Weights of a small CTC audio transcriber: muon at rate 0.0075, 26041 training examples.
Rows from block 6 of a small CTC audio transcriber, named by matrix and row number. Rows with one number belong to one neuron. Each number is 128 + 32 x the weight over its row's rms, rounded and kept within 0 to 255. All counts start at 0. Numbers have three digits each.
Before each neuron's rows are labels from the 100 clips, of 14976, where the neuron reaches its largest size: "strongest on" is what is common among them. Only what is clearly more common there than usual is listed. The data: short read English sentences (LibriTTS-R).
# u: gMLP up (value half) (model.blocks.6.mixer.u.weight, 640x320), inputs 0-319
# v: gMLP up (gate half) (model.blocks.6.mixer.v.weight, 640x320), inputs 0-319
# out: gMLP down (model.blocks.6.mixer.out.weight, 320x640, transposed), outputs 0-319

strongest on: the word "for"; the word "you"
u.169:186119141133166094185138151133189128117116122127104089167144114106177167146130121087085099116155117154171175115156134107089120097188151111113015169146047131144147123125136131173139153160177147094137141115112140089081134127112174109168155096115140176111126159130140137172075140145165085141114068198138130137114125140100148149139093124168100141161134173104160141118073081080103156150085130072093123088118097198125119162070130086129141094121093122135148138192178111203149156151115151111149130014098152129109080119105092067105086135116118101146110161105130184100103114170102125103177149162137116116144107156134168088126148126165192158142181112175089097179082071079111109141098128172126092143096140191093096087152095190149157101100128104130139095100123128118119157107154137088158142070169154126119114133154100153125109064196124161153115178156098161145097104131089150076082187163087117104128159099125097109153096151152155198163101097128088167185116164114119114150151
v.169:063038143178088070085102147175174124091124110050164118113140133064094099123125149078145089143105095106148132166093170117111142142174100070172094126077113133174158100072098100147080155083108086123113126113092107126119135112180187153152144186168122134117147074154155168139181155134182110094129177061140178112096142145131142144124116142110156145124179136089145111127189157164147127137110178165131137072092166068106156126081123113124139109125105098177206077164074181114145151142131190084128107120166165108150109152109052114110132169077095129113122179149126105157124124179142120115180075069110175122104163161112052089129117146112113142141116113109152085116117068099148084131138114104143104186076155115141077162057134111149158102071111168077134161169126106120147145155137126072147099074099146117128085132092108144122105124078131129175126106048148131110108151155145131089148117125124148120140099126146115104151126196103116086071088135161151133148130187084110123170126
out.169:085068115106140149142146133158155142148126149126077153132158035136140134102082155136122082143123165108118204102142164125157098079136090092136101109159149140163123133145176081117090155131135169212176140109142145183056134086110135095129115172085107083124110164112159091121087096225132110171090095131132094087157165129095156161105119092090117137120091128124164102119138112149104080109097146106130121107202141122165079083162119093159166130134149091124115149082132122151132133149097188084107210105131147144184134143138163152144186120152182191138198125122132059174100102136139150135130130114147073087103150124082166159074122178078160143168096107117113079127099133155103155119139110162146147149109120126060122153121141205169078055154145164156079088130106116129151145082130174080147121163124137129117138112193142167098132096157125102134053112160073130140115079131115093089081089150124113155136134172089104168096093133109141100121155107182151088184087117160131153213164

strongest on: the word "he"
u.183:166146169150180147122185166079130112130101110124161158119145171139110120108172127089140149105137081128164151120141182107124093179171109158103118165115137189178158148196144134222154163136219116142125126111152042087168113095094151157093130099080157132100136104199159114119137093131129148126107123075107121119156080074088119086151173137139125118112122182115091090180156160120140177136073132086095116123153154190152114113133103132138102153057069077200103143175191137106111191106156159148137085129081141137146101143127158181134161179127104106064151130198098169094078173092118156107108110109074110110159108148174164114109164151120146076157126168160136150101153174069128072091098082077086105135152111090137156112081040157196134096131162131126130083134125121135120126084148170112143162102145147148130159156174147158168143120145121125140138199097147099091101066125149133109153096141142131119097155118074135161096129131118097149112115162118152081172081164127094133086109
v.183:138144127105081169095069158181169128155232095177072140111105117130118140145165168159116077113097064121136082113111157108102124157145115090128124104173103175114088107184117142096101168188084102111076127131147112096098097147136152123150109106148049179134155107159092077109115110114108092097124135142084107083134086121127107126164114100152127153099072136117116080138085088163168126130099089163108118109109073147078143202118091058135119088150120155188138058162177136111141131166101188118112182079106139121167130136144101180097105126167111105098138149099090057133080097117189179109142105146153118146139168074153076123077141152168154127149146071102146095118064117085156083158119099181127141106086152129115076135116125096158107124124139103134078153128135096106158087104161155138146130117065132137111128114164103155094180099190100106129092116130148123143105069129100143093119124084125137140072147181087116132105087103049177102082170071096102173079093112129149117197158
out.183:140128173157129126114106102138105120121106101114103128117139152128161097082143124162146115153106103100123182131110198161129088095128165099100142093073079216124098133116191079083136156132148121123160198108110073166111144137071097133180137106082064128098092088088132169119135096182120137119112129159124148059139151106142106114153137110084142162192176150198172128133120141163179132133078216116132105184080139179105142154162134171127082100102139131144106129165148119125118117151145152077142100066055053118121088184074106127138145209142103155071189125163153163095100103092103113063089091098101159107141077141112159123076162164177190123150127126140083173182156182147117163078124170105132097153181178122137137072112123128184102137112150080118088073169107125141140126100165140102117089118116101168146122135145098152153129147122080094197128163113121122168156100172116117097161128140130140147075105175097173092125143086093146080135142115138141108106137116101137206115163

strongest on: the word "he"; the word "she"; the word "is"
u.484:116141118105173109157161129157160155132119170108144094115126135111111113113097191135118164168124150141130100154140133152142128113139114088127090085123091094096106165122167061139054156165136128143110096139088151093121054141122159146093129049093146143097136105127114087112156079082097047148218050088131143115115156131122083106171166100118097058102127131153129070125072148168047127132134157203101112134157086123121111126178195169150137053095122125096117071071133118129114141101068177122127149105139159132159151181141140134171138158079153122122148154150128078142185096124116151121086150162138153113145170093107150127138079164200171123117161102148161115118127087147155099165097133123107204091124116106147148127103138101117121125154164136095103102109069136124120173076177083072144131170071118151121128132166057184108161083140115078136167172123095160106127153134097121122151193142188079121140123116103171160124092093133091124132090131178166086213123142154109088105198
v.484:096177070124121133147084134169117156153058202141162145149112113128136112113064104109110107114106062160160137077103166123129089242160181119173129087082122117173106121107131076097176108084102080141110174152134114150082150195139146137162120126092150094117164184114104130157108151118092131121141141076100119075122167100088099136075086139163134124153131145121102141114139157046096128082118115157118097112129115132126057122123190162123142194051155146121147067056146148154139154193121120112161114123113107125120126138095125148162117073073115112130158086148090097160134117140092110119096130127111104132058137123143118093202166111170097080134203187112147150126093129111167110169136121147146136166114099164164143101104096152090165162126162083116158171162087138120099140151168129132130180133160118190113136108105172089128074139089138168124142150141120135123159094064129151092158119161156167141060168104167217155146104121172143123092113192070123172147119118194149122144149
out.484:192117088144101099085157143114139096111155109136162166149155095149122148097118107128107175152098081128186042108147137179125124160169134133126172131158118092146140144180157166072121103113140100194078176109155088153151173090166115104142126113117122140164074113119118169136096102132096119105147152122111119146044117061082130117166183121142121159133101106133164104091070179162148140110143114118088104094149148129126179124142180129130066175146134121097159090123173146123158048147149126118095147097171133162056133100145122092113018168116156125089061146134096143096196137192122165099072137130126144179136134127101148150095122139079106097145151125157163129166122111101102139142123144122128177202199036108144148117089093102079105112148130135141206097147153118171176075139152065175160111110131130128130108073104118125157156148177095121147110137090123153056157156113154201127120131176112136108164119095116116118107223128126118114162088114087136084163105151109140084156096

strongest on: the word "him"
u.230:172120109150097111181122125076159143166196193129052166128121132094078176128083142175119131188090107122141122151137158156114134110132131149136098117134155063109104104115089108156129176123107092162141118156068099106149108130133093121112061075125071161124104091082068127109114145146100092169166121120183089122165119192145164114103160127175134102092118195083111115102147157144179102190140116136122122119075188171157112148128165148127124151134104101160131138167133146142128150117138114096107111099131126174149108166177078035135104083136109188077080126137081085123168150102143133075127080149104073107134088154061101145155136082151140147161125072081161157184117095189130128130135100172090159198162148133120103047114119086110083114133090126121088143145061140125184138120137147111094097135140140084105171107104152147192152129144111085134056124073132142115120068076170099164194166099154167102138186138185117115105137135170135120108098168149145127089107091118098184116125
v.230:103146146165175139136141166205125072150136151137205136119141139116150179187110135157176133084075121118101170117128100130108141148086166126097066132147092176164162164089107148088184089142170117126131139134139066167135207026148112097118121120162189090164121097080116149128086115156183120181137156099114127092127151146137145158125169143144150131080105116146024152110125092157101205117152134096140136103129069091105045158141112121157159189106101166154146165135124131120120164096113192108136125100178119124126118115110144184103122113106115083122133090091117152134091148129195083132101094170128129166154115153083147122091123175132107150100144104118149105191138092149131153114104142134094117088115098154135114155133113081080121105096108112076097187107106105164085115134086129138094156121202171098172175120173066143158102143095175088126080145089089148059116141116120129077159113102102118129115150078174170057088076108122113152149157069143165116083092108094141157141094
out.230:132105093126144135132163139166120066151123145194136198159138125150096102162142117153145133135143130123120094094091092125117159163139129044123143114117180141127139125164241154154143068073119090142135143111135081086150082110145168111080088087110138133163102132094122165117062140079126162130129109137116080075095135123107164093134107093113142080166119085150168054138117078111189087210135122109139154141118189093181136186205160137106103178056165071143118084158127114092074141150155132098106113144110092133156171184159111113106096127140102205114161117126101145099146066115151128101123150122137150049146123172126125138123148120117066155105134111134119121134103150155133111174117190098167100190129160120065158086145083147101117167142087163159152140141126102114114135138140092108118096104098124152108132166128148115143158139104131145180141069105164148074105096182114170095133148083166193069143101129168147118124185118117175105177129177190159104110039174109109134098125

strongest on: the word "he"; the word "was"
u.424:128105107146145122136207188086098134139136172123103117117127121137142161142107088117108174139155138136089158139164135144144200090144124130122117093150155084173090159084106079144175148178157128143158157069131122070107084124126096107122164102105139105155126089145152179117096140168062163125237133144110076109121060169115147137156097103064123108162160162095112073094087111153071132079163058101092189058115183067109162144175122141148144104119094179153148143134121137131130192129144149146087138125132164121136111147214097149166141137082126086088077116182188106131156139121106146094173124120132179056081121129078095137123141086153105120185175149142146155127107152102125099125196113170109137148150123089120122081092192096103120127135117163142091202168112156112104117052147145183124140133158140148158076111071134095148158056144083111140107114110109142155118119072133126082123162117082116107110159109112132153112090187118108128065160134185105096098159146127174150109123
v.424:144105126047142128096102047136166125127135140149116157171115159153125121113135155145085103129159111182080107167130122138167133104092097124151113142137164135169140090129140156183167142108089082099090107159079124157105137134095105111149043113164129120113101072112098200130141070159105114092070158078134107096124116133081094190158158114132131141109099097106126130108101128144091150138059177166156103088106182167080074126130139156121132110116065119157204160143143114121103182107080092097164127196171122118149114154083155133095131129116137201170203175164067114188148145082147113114094155101106074167130120056116101174085202088122151141163102159079154114150125074100084118121150140127113124171200153116116133115157082147088082113125171111143081145105111106095222140097166114138108157123181053106190138123116106060109112133143087130147159134142132075111100168124142090061135113130108161159147179132140144151151161142114177093165129124134111106127156090128168128118175
out.424:114142123177116111098158147174189168143149161102158111147081144164144109105150127134119095124096156162170175097188154168152155150118117158113165127093144149119136156125117104108138132158090085128144122113139077076124136116150112123123095094172131157132127130160106147188139111145099112117113146154105060122095131127099179154080159110127123064134187144137163130101093145145159157167109137087159213079093106126134110062155176136061080132075076124139114197108096187128136121169150097092077183099085092167154126207109151159133106149120127143069110154162103116149119129127160098072122125169118086171148117108147130156095167124075110130148091035146130125112091125131081110087161112124098082197134095185161104124129110103136106163144107128144158105142056148119148119111099169173163065192151082167108185097130196129088136154108109066113140106146115151163147140087167118089088133134107158118066111165083092229095150090150118115058133068088159111152185116125103153191124

strongest on: the word "him"
u.32:120160104147099087120087120167160106108131122158103166082136126077125124143084153120167122130119115132138165195083131093180108154134076143160106137120088107094119142180141167146153141097117152108094169139121129126124211158139166054097124100140164100169164115112146170138036102093177090160161131138103116140140087079121049076205045165101150140083132148128137141090041188130068199140161128144097157076119099114134159033112181170129120079155121156130128121129112100151179162115136189068154112144098141126185068155133180168065154112163112132093111094126174134126126124105105078074115091158110134117132109111127138114115092103093176200106139133107104105112088125118129105042100157053107067120117143099077136150179108142130127165151119175161109185112130111149192145121149092138139157048159160140079112150128129174138128143097153139135127184111136153123153125122153101085126103130116148166124120108127159121136136068097108175170170129168121102087107122143120160106126
v.32:180128144121156128138150083178142083140034154131114146095154131077153160137106151134185120149118097149141112175107115107152038140150155073109141130112098145104194077110181142102121138102164076168148132085142064152114172127113088145161152188177101148168115135093142141106099151154095120123120129093167161097173079091106122180130101148146136137194096122114107110157123184132109070109108096131094126107121139107142133175118102180174096171154124150143113153100138090148241116143218154173090143172159115113088071121114136090172081151121075153183119166132099141126139139165133076112201109118078118117102180144090138157125105096134116144114147119087148149122124128109073069146072192166138128060154179114163098141147139132166163179118108151123144154154128120098099133080180183131090061141122055043146153121126149077174095079152105144068093117178149125114122076154117112128149104125147136098112131110106118079128083139132162161091081127136131138087151158135176095112138
out.32:045173115182179082144090083131118140126104089200087107100101093132092105139091121116149168127061123100129164135160110154115139124132130106096135136112089123130153116134173128084123139079101101090135148110167107117135099134132115157063108125090125133065079187127137063181104142164169112167132119109115112115087109122144220140126086175143110175111129113132130140152128186175176149159081206184134098107113131167136131139147145175128150111150137131174123139085136142086125114086114189148072140138113111102140091177046188094113094079153104118133164107149170136170125105081117184099130162142090127093131131152115131093176222093096146164145220195108138122152208139090160133148129111150117140133093143127095144171192174128118098165107136097169081130135098121156088158125132156119150130127113128110119185174089088113109061086085150146095144062126123147213109105127188158143089139141136157133068139131135123082124139092103099103086164145130181131112064084143106148159110

strongest on: the word "he"
u.34:183112088086169127185131085087143154148127165096104055160127091143120103170148149092079110168126138112152060118095115197196143149184188189112138160160115139132180151108106161103210124100122060131121120132158088138147171122176128101147153150114088128104148117095115089144100127157153063151157134143122122113124167112116129156148183207095105118170117127118069138169149079151118109129148121147135116107117113046144106173173055083130158200099099092121134168075127130121134158128118152160118073103096137132146075105153114121098128156215093144120158100143127163120117101085184175154149129085129127130129170161171103169123137026159217159085175158113163149106142094135126142127198121139109124121128140169117195125131158141124148168118132127116157145080127111102124122149103111081147138107132147122164145145131142157074179162090148163097107140166152100058129171137126105072140106149147051074171132131106147159172112178178074084138111150116114130137129101180086154094115
v.34:123110151142148125107104125193099109097084154130114150168201155130096111133169118199147155132194155146147125132143090083111082179111171172111148125119148150176157107151161122142095111130110104139167118086102143073116153133144133137158141119069050123119106176133152146132176122114133098092112126089092070120159123159034110123184041147164129225090112069165175090117129139144169120132145108063122083152099046157132110142071103132111139057128185118129118131143121117131087133187129120130145151131076153129156139099129154078143110224116160139101097143123113111123153075106137135136090160147169144077129100186107113157083179125131157120158121047132141126149101115096137157116130149157108113134202140100187101113129163143181165138089092136112090147103115097108113099111128120068123142135068131150148092152125128128169169107156084171168128101141156139109183149147102054118078100141163135093132143126099118147150131137067097125024117105106054149121141143138117128050179
out.34:126074104101120144147099133114168178119132145158172135095077106139111128106177097133140144131053104127111150047152151194150170129149151120130139168177106116137078160138153098174107098152101143123070193114122147157170155142074174080091065070131120148082105120175153108139131145144121176141161115134144141072096109122151086144139138135186169115170115081154136157205145155193116152135106163143114137103089144112160129116120042113137165106099138174051164175098184179167087133131113059090116152121136086124167082109114146054147096081141156136105125113115103129125125120097153121100117096174104149117166042152144139150125117129110172126139124113131140093143073158091137167149084129123114103074125107109170168068143165174100129124129131147149147130133149137101063058139135109128140137124154149176164165096141175079131146118147151150169182180091079110075138117126107161147201133122092116159130108093185118154033169105091111075156069073100152136119162144153127164059145

strongest on: the word "for"
u.485:128186128177153118174106136183115194118160145082177074101142113145132049118142163090129141141146091190157125102169068130099114165108116150152111159143049113148129084187128141142173090153099143156083161175174119115143138095112119090137082115140222073140113132135167145114139119089128141092145180112124179101199122124130180117162084122177147141081135142122145126109166116107094107163127172089094102113112160150122135140133133116093105138149098104124147133110143163204105079159092132172129183087106133156146077129094124159084128105148097123097163220147057124122076098173122146158102211143113139094146142177100151105077079163133174153121086114120168162158097154072108081170154111134103091084151100150152112145185079145131101112156176157149107160133228150186112095139131141142141085111115075085100122172150084124114152107124147132146142142120152122079114143201220070117131152129115146068099167113090115094116133109140150127116150180141135123156117130162131163081154
v.485:139119162132133197122130130167122174114091094120151133137140156135152096131142137139105143115073140195115111157159187189110210115141130119195154182152127112142134123138079179116133130089082124158116105117130102117103143163156163077111129123097133126123116120118138122105128151128086143097161165087118114111130114179176152164161075163121154121098101145104134108119115155112110137136132091174078142052137085139139161131092086090126119052125150121124153125080117060095157138130120184071097034164153150165134144142096114150153142160119114147130099117070130150164063104131145125126180118098079140139158141206153079121124167206132142102174151121187164085129095182061094079070227154146170148088128162150094145073106106172159159113131121164083115142158127072122155175144129186092154115086078123107128093167105196125059106098124171165135169088131130085082112069095103105103121122131108150093081143187124157075132170115078123082107125136086089147175129172130134137099070
out.485:151084109172165150110134158149111124112140097153108146117155150107122085163172133117097106151116128200106153169117137176083109106107112145128146165074094191127163131135147113116132121122116142102149130164089156159138151112109133078173057095097148124143100141100068121095136120117131126163136150091162087147152124185170204139121110147138151138139104092065110109135041131132134094170114116184165113108188144115123096149119141121094160100136117107121124123124147133175120114109094138188100112107132128180136075106073118110059094125175109121140140121151080159148181074117144118131121081160119115130138163136144090138111080117106106182149136081077179159063137087137104124099134123117136164157169131118162106106127174143137128193128063127139136196204160126107147185158132069126151100106151105061120156052168087118146115141064111157128103100199176154189160112202055081095142176074120152107097155113155164139154125136078088183197058149120170098059125080088158107129201

strongest on: the word "for"
u.390:075077109147095147109102172147116070129130094160133141146154124086085164154119197057088121128125113149153125102115161156196185142105158101071099172139151132125128168094104143086124098096161210149113103025117083130111146117152153109153132150144129153118111109124097184146094115079128081132095117165127075099203119143128031149123154081171142137122122161105133151145144132106104146149080174134142150126137081129163114096133140110099126136113117106080174101168168119132200162103096162151079136040145115121137165124147117130139080114108130109125150142176119145068099093155129153128073139179112186074086112159081125134094117122136169131053159180134156140085083137138176148139084088148137132122128191156094149150097096135126148097162053161200145152162163109121162148139106170189105128081084102068177148114087109084161085114163133146149134119120108147164108096107102134114118150174092156082155145069185060128180093098101153160173141157129111124172132120138186132130094
v.390:095162155176154055209119110100076130110128139121108170083068139141075101125139183049107140145172152164206109132114127150112125132141097115099117139132153156115125131120160176154129107115113134086116119142146154167065140156137097175121132102099108116122105145160189098178146109150139138135174136133169150120156065229078144159180133134126109114146109123115166105157101163175151153118048141129148064088102082138124104119139147118148091118130119092100151131159135110107170141143127157095111090106106107127129075128069124149181060089068121178157107147148149097136095068100124134116147138178074152175088089118054105103159137161139145134182136129097124097116120084174143081143128099149140108180146107108144114131118091175165220121169100084143133095126145125139140129136092033100163114108148119058126119054121108136072222121130143122147124157136131116075122150121091149091120176170112150153152177159139116139175093126186106120094121138182144168135096199102104066185129
out.390:082084145120101136093105129104081118103105159177119105092107060154196109106128112118139128174098139159108118144132152078086135114104091096177152106156070169152153097162169126114128109153108151169157171115106122148123133139110135122160160160176112125135175124167104097111109146102133129129150114118103116110147164126131161183169104098195094143142056138132153071157157140174102089137154105185127140135109114109135093121143139134177077117082160097113175159129106114140116135154172206167030071098053144198159115096140150162162139100191095171119146077140163142147173131175077094096090108121098147105131227127097146169096100177171115154185101107135173110177137099124118085118161091125161177093045105139145135100189142144126133127120107169151106165135138085093168185078105080137128127134109159122078154157114106047135104122137088148142174149106123130099136096139104120142117182125108044151100121097078117115154136110085164141179146090049162156113112158158174085133072

strongest on: the word "him"
u.346:170155146157170153158081120140106103142156102123084084128133132127163106126078131175129113175127120137087104101093130109128164142129091124086144185143135160125135088106129091142153123151156075108106083124116141128099084120110118141095131103107104136174136143096154122112180160171148175069156119155104132129143126179037128130093105109166120132156154100077087134146123075103193127134113142095153143169115189115165076187119160133084159143151140147131122086137092130162164184145100076097106107124122093049124132191130141122132147089136170150118139139065209147072118096098153143162096197089147104074087114141081122136127145125116190150187147054095153130090103171208091144174160096175103095082209170118108098186139156084207142122193096152093107148090101131082149105145124147153197118143137117100142192113108146073127088176124160105090123129133112126174057154171095124119094140127106144112104138145097154092104162194082130099096083120120101115150063158126097149155065
v.346:213142114053149120117118178112138062107143151170169092193105115106092150089167075123148155143103130115168134111119057112107119143110110169132132124109121117123099171134117127112099134149194097165116102108135105131145143136174087106103097072136130140163076174156094129112115117136089109170152175141182150092157162146104127131081146131136114164131196136110119154165118104085153175128121130078108120049166154092135084111198129179144150132139096153145181140110146111155107131114082135123079151124108161128142059142121036115056141141135153102134140075118166146174123093119150097112105120125138126141143145058164143184149162147121114129087166107030107125205115183124156105122120086124163118098078148174106115124189105148174160115115183114076149146103124125123170154133151129054123087140172156178144135078090097128157153110083195100114072241148145149109176150097150129175147104145113148099109133082142131132088167125169056125139100128085173108154153157082142163123087
out.346:103122120131097115152138203086093148152173128159147152111163122081224160111139164170096187114127087152098140119087107125076144141150152096153176105155098128157116122147115165100133183121120127120106145132126137174101117156179147163124164150154076097165111105099099158147174128092097154131116106168074153119113090126096092111142146104090103178126093196194135153074110145069203072121118114079155154170065123101136110118091075133139080131094130125178121142126084113134099195133136106169150075077137075104064141129121115098097079087146130117136105106139103165121078168128107130169114146121178120089104110150141157093154122098095136197128205107139177081174160158122135153152139104171170146155166126162040125153092101098089163148129187128115122100079063129122127106081140115109146134195134168066138191125133122160095161120166071128099184098182077089168126124151170139093098116132196155199128117124137154111156104127120108160060103128113101109159147128123111068099145

strongest on: the word "what"
u.409:151105182069079124171105178138139151096087136052130155176126120160148110128111118168139112127188135181127097121107103159159075153090082070064145084123082147126122062109121066098150162137086165148126116107135202210113068098171128144123150119105144156161142103144076180120139178175139163115147158118067159116135117104116128167122131146121086089148129181105101089137122125145115167126111185120068087139112085169157119100193196111084112130138160117123052107089140150066140128116113153136072106140073198169162175141099119122105155077163094131125141137158109168127103158089147087100091168118136173214136148142146124147165103073144118133119159121140084099137183148134144131106161108071129136154150068142149086107148078174196096105122128076090088178129142144140160099140134088154127125161110122096176168190094179116116203164195115160129157097129105149111141159108127071088125112162135115065122128114132120110134140109188145179099111096162093116116088133119163114139133
v.409:077111132137169179107100114107114100145175119143088135089112121184160098194098166109092095068123101120126124135104155098146101119149069077072058059133136093092125093128154115113113113130129112146156146107108128130149109032128125162115167173141117170087057134125172149136186122139135101127130128169101142163134110123141086105141148111083076122133130176126102157187153209084121126107147106107107088181159134062133135132084147110154111110138116145127147170127141188098122077130120081095132105148134123124176116147149095099090118121148163078123113163124119130129143130104161125114117171128094118137134166157142088121162127083090097108083127151170253152088140179111194124046036143081198073095101206134133160182172134194154088142173142136063127111117093179098109117095113141171110156142090102125109120085135174136128175102107158135123129121107110177106107104120112164158181146094118116171143070106157129120131062159210143109063147126145142124131115115113120124097186
out.409:121089145081093158100072148129160148083117133109073134125111099127090155157126169122145115136140144190142116204127124128114114149073132129077129206154076105149089153106161146127179099129158165184136178103141095136168068082095108117087201162106107081099128123178111151110103171129164097139130114126150112133134166088140114094129119124069105076135057175145069113167097157092085127149182124124105089079122123121102117184089129158054111117208112167147132103149111109047113122126117138099122047164084152122158114151148178125059173128164156125103116127111114109097110123146164148105156122133161140143150166131144119185156116072104128178108156131114124119134131154150160117116065095129147169152205139067084118161141123120150082170162108081090126134116069170113129118074131168193128073191062157157131139108144161186126111093155088127176145107101133095108150142161144115138171076114099122172156095164166173174132082191113093109120165157163127074152131133181090142163159

strongest on: the word "for"; the word "a"
u.500:123132082087106056142095118139157105154161124068190094068094145137100165143094168100059096117170098139106151106152113104106111095171119150117131105101083139098144121073176106046092137190123135143127121147152124131096113134072136122126136072122153192098128132212158136166154098117083153205127143162153112139133114130108087122120154183113116091155181182148168027134137142110102075149131160072127163102138130093080154103087147099090108104172124102140097182109045124172104111116133157166091160103126062124138115166124175143141151147074073144108116123099115145166138143125150083160108129158100140057132095143106127103108140082193157133114100082114159146207101142166155133123104150113146102147108095170075116123117114168140149113170091131136126113128158140137167068086114119141079176072116117127169073120181102106134221176128188162191153200144069134170155140132167125088121149161158073137097118159117129089146103111100120161131131117157139107080159096135138099136134
v.500:132155153173093086141083078169162126108157157106152161094125120051179159093134124164151066127117149080106174137101114135153155154140113129124136129114138124122187163113129169142112154180122110113178090081130114147112132155137098133126137173137049131168196049049131086136129209121124074152145084082071107136077130135107034153148143127114185154104178142168122117108082154139067129126117136120141091120092139164154145105156042140108098139177125119061136142070200099184126144124122082133108094116093170108107124111100147124134141105110121148090143132174100092147064208105187112124178128158124155157165145108151154078129115097138164141160147158158200090155079151164072126122163134098148158126111155144126119127140093127165096154096071128096116116158164121150128166133133125159183121141121120160104145099117133115163133109176153085151141123139149103081117081195106107122155113198055080117151113080110145086068160114134189097119154048126164159137136145109120135119070
out.500:117067134142101142135132118190165062126127149134126136114167130134151139181182130189131135106078131112130156160123188160146143134127122144112098139121151131105159144083130176147059102124124145149134122109117070146081115132125150093124132061098130085130150109066173099147130087149149083126158198088148137108133116147251144137121134081185104119108131088116191087123067109105157056140125109161109106046122071119128067178182164129178116133126118114174112110067144101117098119139119104176068079073110129113187098158134135114133136141128127161014127154136140112120152068164134142151105148143099113145092098178147143166100161165140130164104139117047129115119147151089102104176111086127139160136104141096102096141102154126147195101181135140170071120104133191163135166147126150109049105124147124102154097116113166139097175101123089136161179129140107125115097138175125105143132152171104189099204146171106166150147118063124135188100180131168159085093129129114065126103142

strongest on: the word "him"; the word "her"
u.288:135137112196172125102077063144138183103171098141073077101124114197040114116153132142147133131107109107113160131096108106189132107138068129120150125084103103111139143081079106108146091113066104141096110121091129172143177181165088072117168122156103124093106121135116109162088129126101138162133150162115192112169161178142134154142170128095158109120066144117141126100070132162161154156131110124090081101184170147142106058158177182154161206130137084139152112112196131162103177097096153164122132186157132128094175153142197139157157104122097184121118104118144115102096158161141085071161122151179068177114106159112148156161151104120178192084140161102137137154070146114106059099113080151131094128169115155106095129153122081125144089147071158154123184101162150151150068175105179145075092109155148141196090124132157133117140139108196118062149138065105132122099108139120079170141097063169141138099155087150166111157099125130155112131158134100144137135092111118146120112084
v.288:154118109167148083150104142117075149132112134116172131096166120043134184141059168136134145124174166078098208157188109074051080144136093131119105086100122135135162118125101155158080131102178135117144061117119162144148158126130100132101104181145171074143148138090163142111129136132063150110121118085127126135112136123157112149093126135125164160148162121152096117169110121149135120108059157172121189144120118126117140113138092128119120128139199192147132123176108098111127117171131134101129080132212099156071082145211110097147128096126103106153208125105156133127129135106154058076110181137102147091167146198124135114106133142153085163077122122170133165101138140176094072128102078095176196169125103113124129134058161104188148144067142107097116110157049126128110125101110149159161085141104126124175102182122135136124101162103071093108146064162103067133089096119118141158160091093085109085066160137146150081088123173127088081123067160137096092114111137146153081107171
out.288:061120093153153140135114096066153080116142100135091094109096148171155113155146133063154131149116089127088131168131123112138110191126118122088143157126070093133143182156118128151106050129137136117130152144096119103095150101099117143152124154175155131138159126143077142110132114150159162099110166108123034085137161170128196153206115153108068150127100090072073156114128111099173112195102152207116045104167140116137096117171068124160180118156179106177158130182154121141177147108117118161131129143114143104179120132127124171112126155177177102118119116139126095163156125127199126142159084148198153119073154131108158107190152099098115152111155196092115161147126067081145108116147119132134166155124099083125095138108117175145040129191086114178176192093139110062147074175083179128133143079158137091116068114108115134135096123100213128125132146103133103151141137168105097085189142095121105122116130068135154133127091099117139158158148128128116166164076116111077089087124

strongest on: the word "what"; the word "you"; the word "is"
u.412:112113115128127141094176127167118199082160130093150145118080147143094135107124162113136161112114174111113105116113173118126090152105110122135129136091134111158134081139144142128117154142146090126077113112168191151150137199138143101148107157181197149121138136095140170104175166168137132112120125083134091094158115104095094101126141166098098118112152109097104123124153103063108101125170106130131147108082084186152147097109114149136127117131089092184089144109144137144138149104163146132157141064131129118114162175108127075155130141102162165144068188122137131142055148135155069119144161096104062144160096186112107157171172161136159119027133153141094040100109079133160130089162120143110196163137143102150109169165091163163107151154143109102151133076092117128120094105140121151136117074097101179116090190175175112123108124100117065121123141142163159023110150078155157117131199179077117160164156195154122075150192111080225099098064142116136181126122205130137097123073
v.412:126156125090184120100092146168133084148044090147101180092126142192105157119106159117155128145113107189134183081173155124146135150168101135107121095076121208110126150146096118162093101110070128078155092192132143112152171019101156119150126148141155170120105104152135125146086140144081143140104087098155100132132113112161088098163167153147143184141100174137123132156106183124106141109121151124116081204140076112145168146138164108110166127125133130108127110165143139082149132179102125133095178130127203109102130114134193127145095187131075180142147220141167098179119159113177086073146085114096109083047099106208133171096163125138140133131150138123211082165049131075155131120168132163124113115087116133110088086133107122121124124176147124157160096185137103122147170092141123164176124164129117158129162158129133182121047142066132122145093134168175099121133134112125084167179135135135149106195152104104098120086103160104080144087147101146124167157156142118104151123157
out.412:099140194133124086143169138125089093133138109136208199086072117072119161137129141172131096106111137163152108114122117118172095126181112113104099160089135116127114098127113117119038071123151158158115176079180124092168149093163072128122177136130149141157161148150095076118133152150085122126109116105156133141140121112145091140140151170117154077121131122091157112211093104070085102149118140140068156113067110095157155139125081156051096155142126163169102125140135118148101161112144194135114131076121154173193113111115153124099113096097120108088091130116174202142148093132154141132161142114098112131221182165135089112133137130162182121117100157078001127073126097138161123163128139125155169111139143116145063111169098125102142120116103172090112139146183151105151116135120109035097079115109102141127116114153139199079112116119057154143146176118152113114206088147096101141160127139183105136158196102153196114144157123070168159099089122131148173141133136135102124162104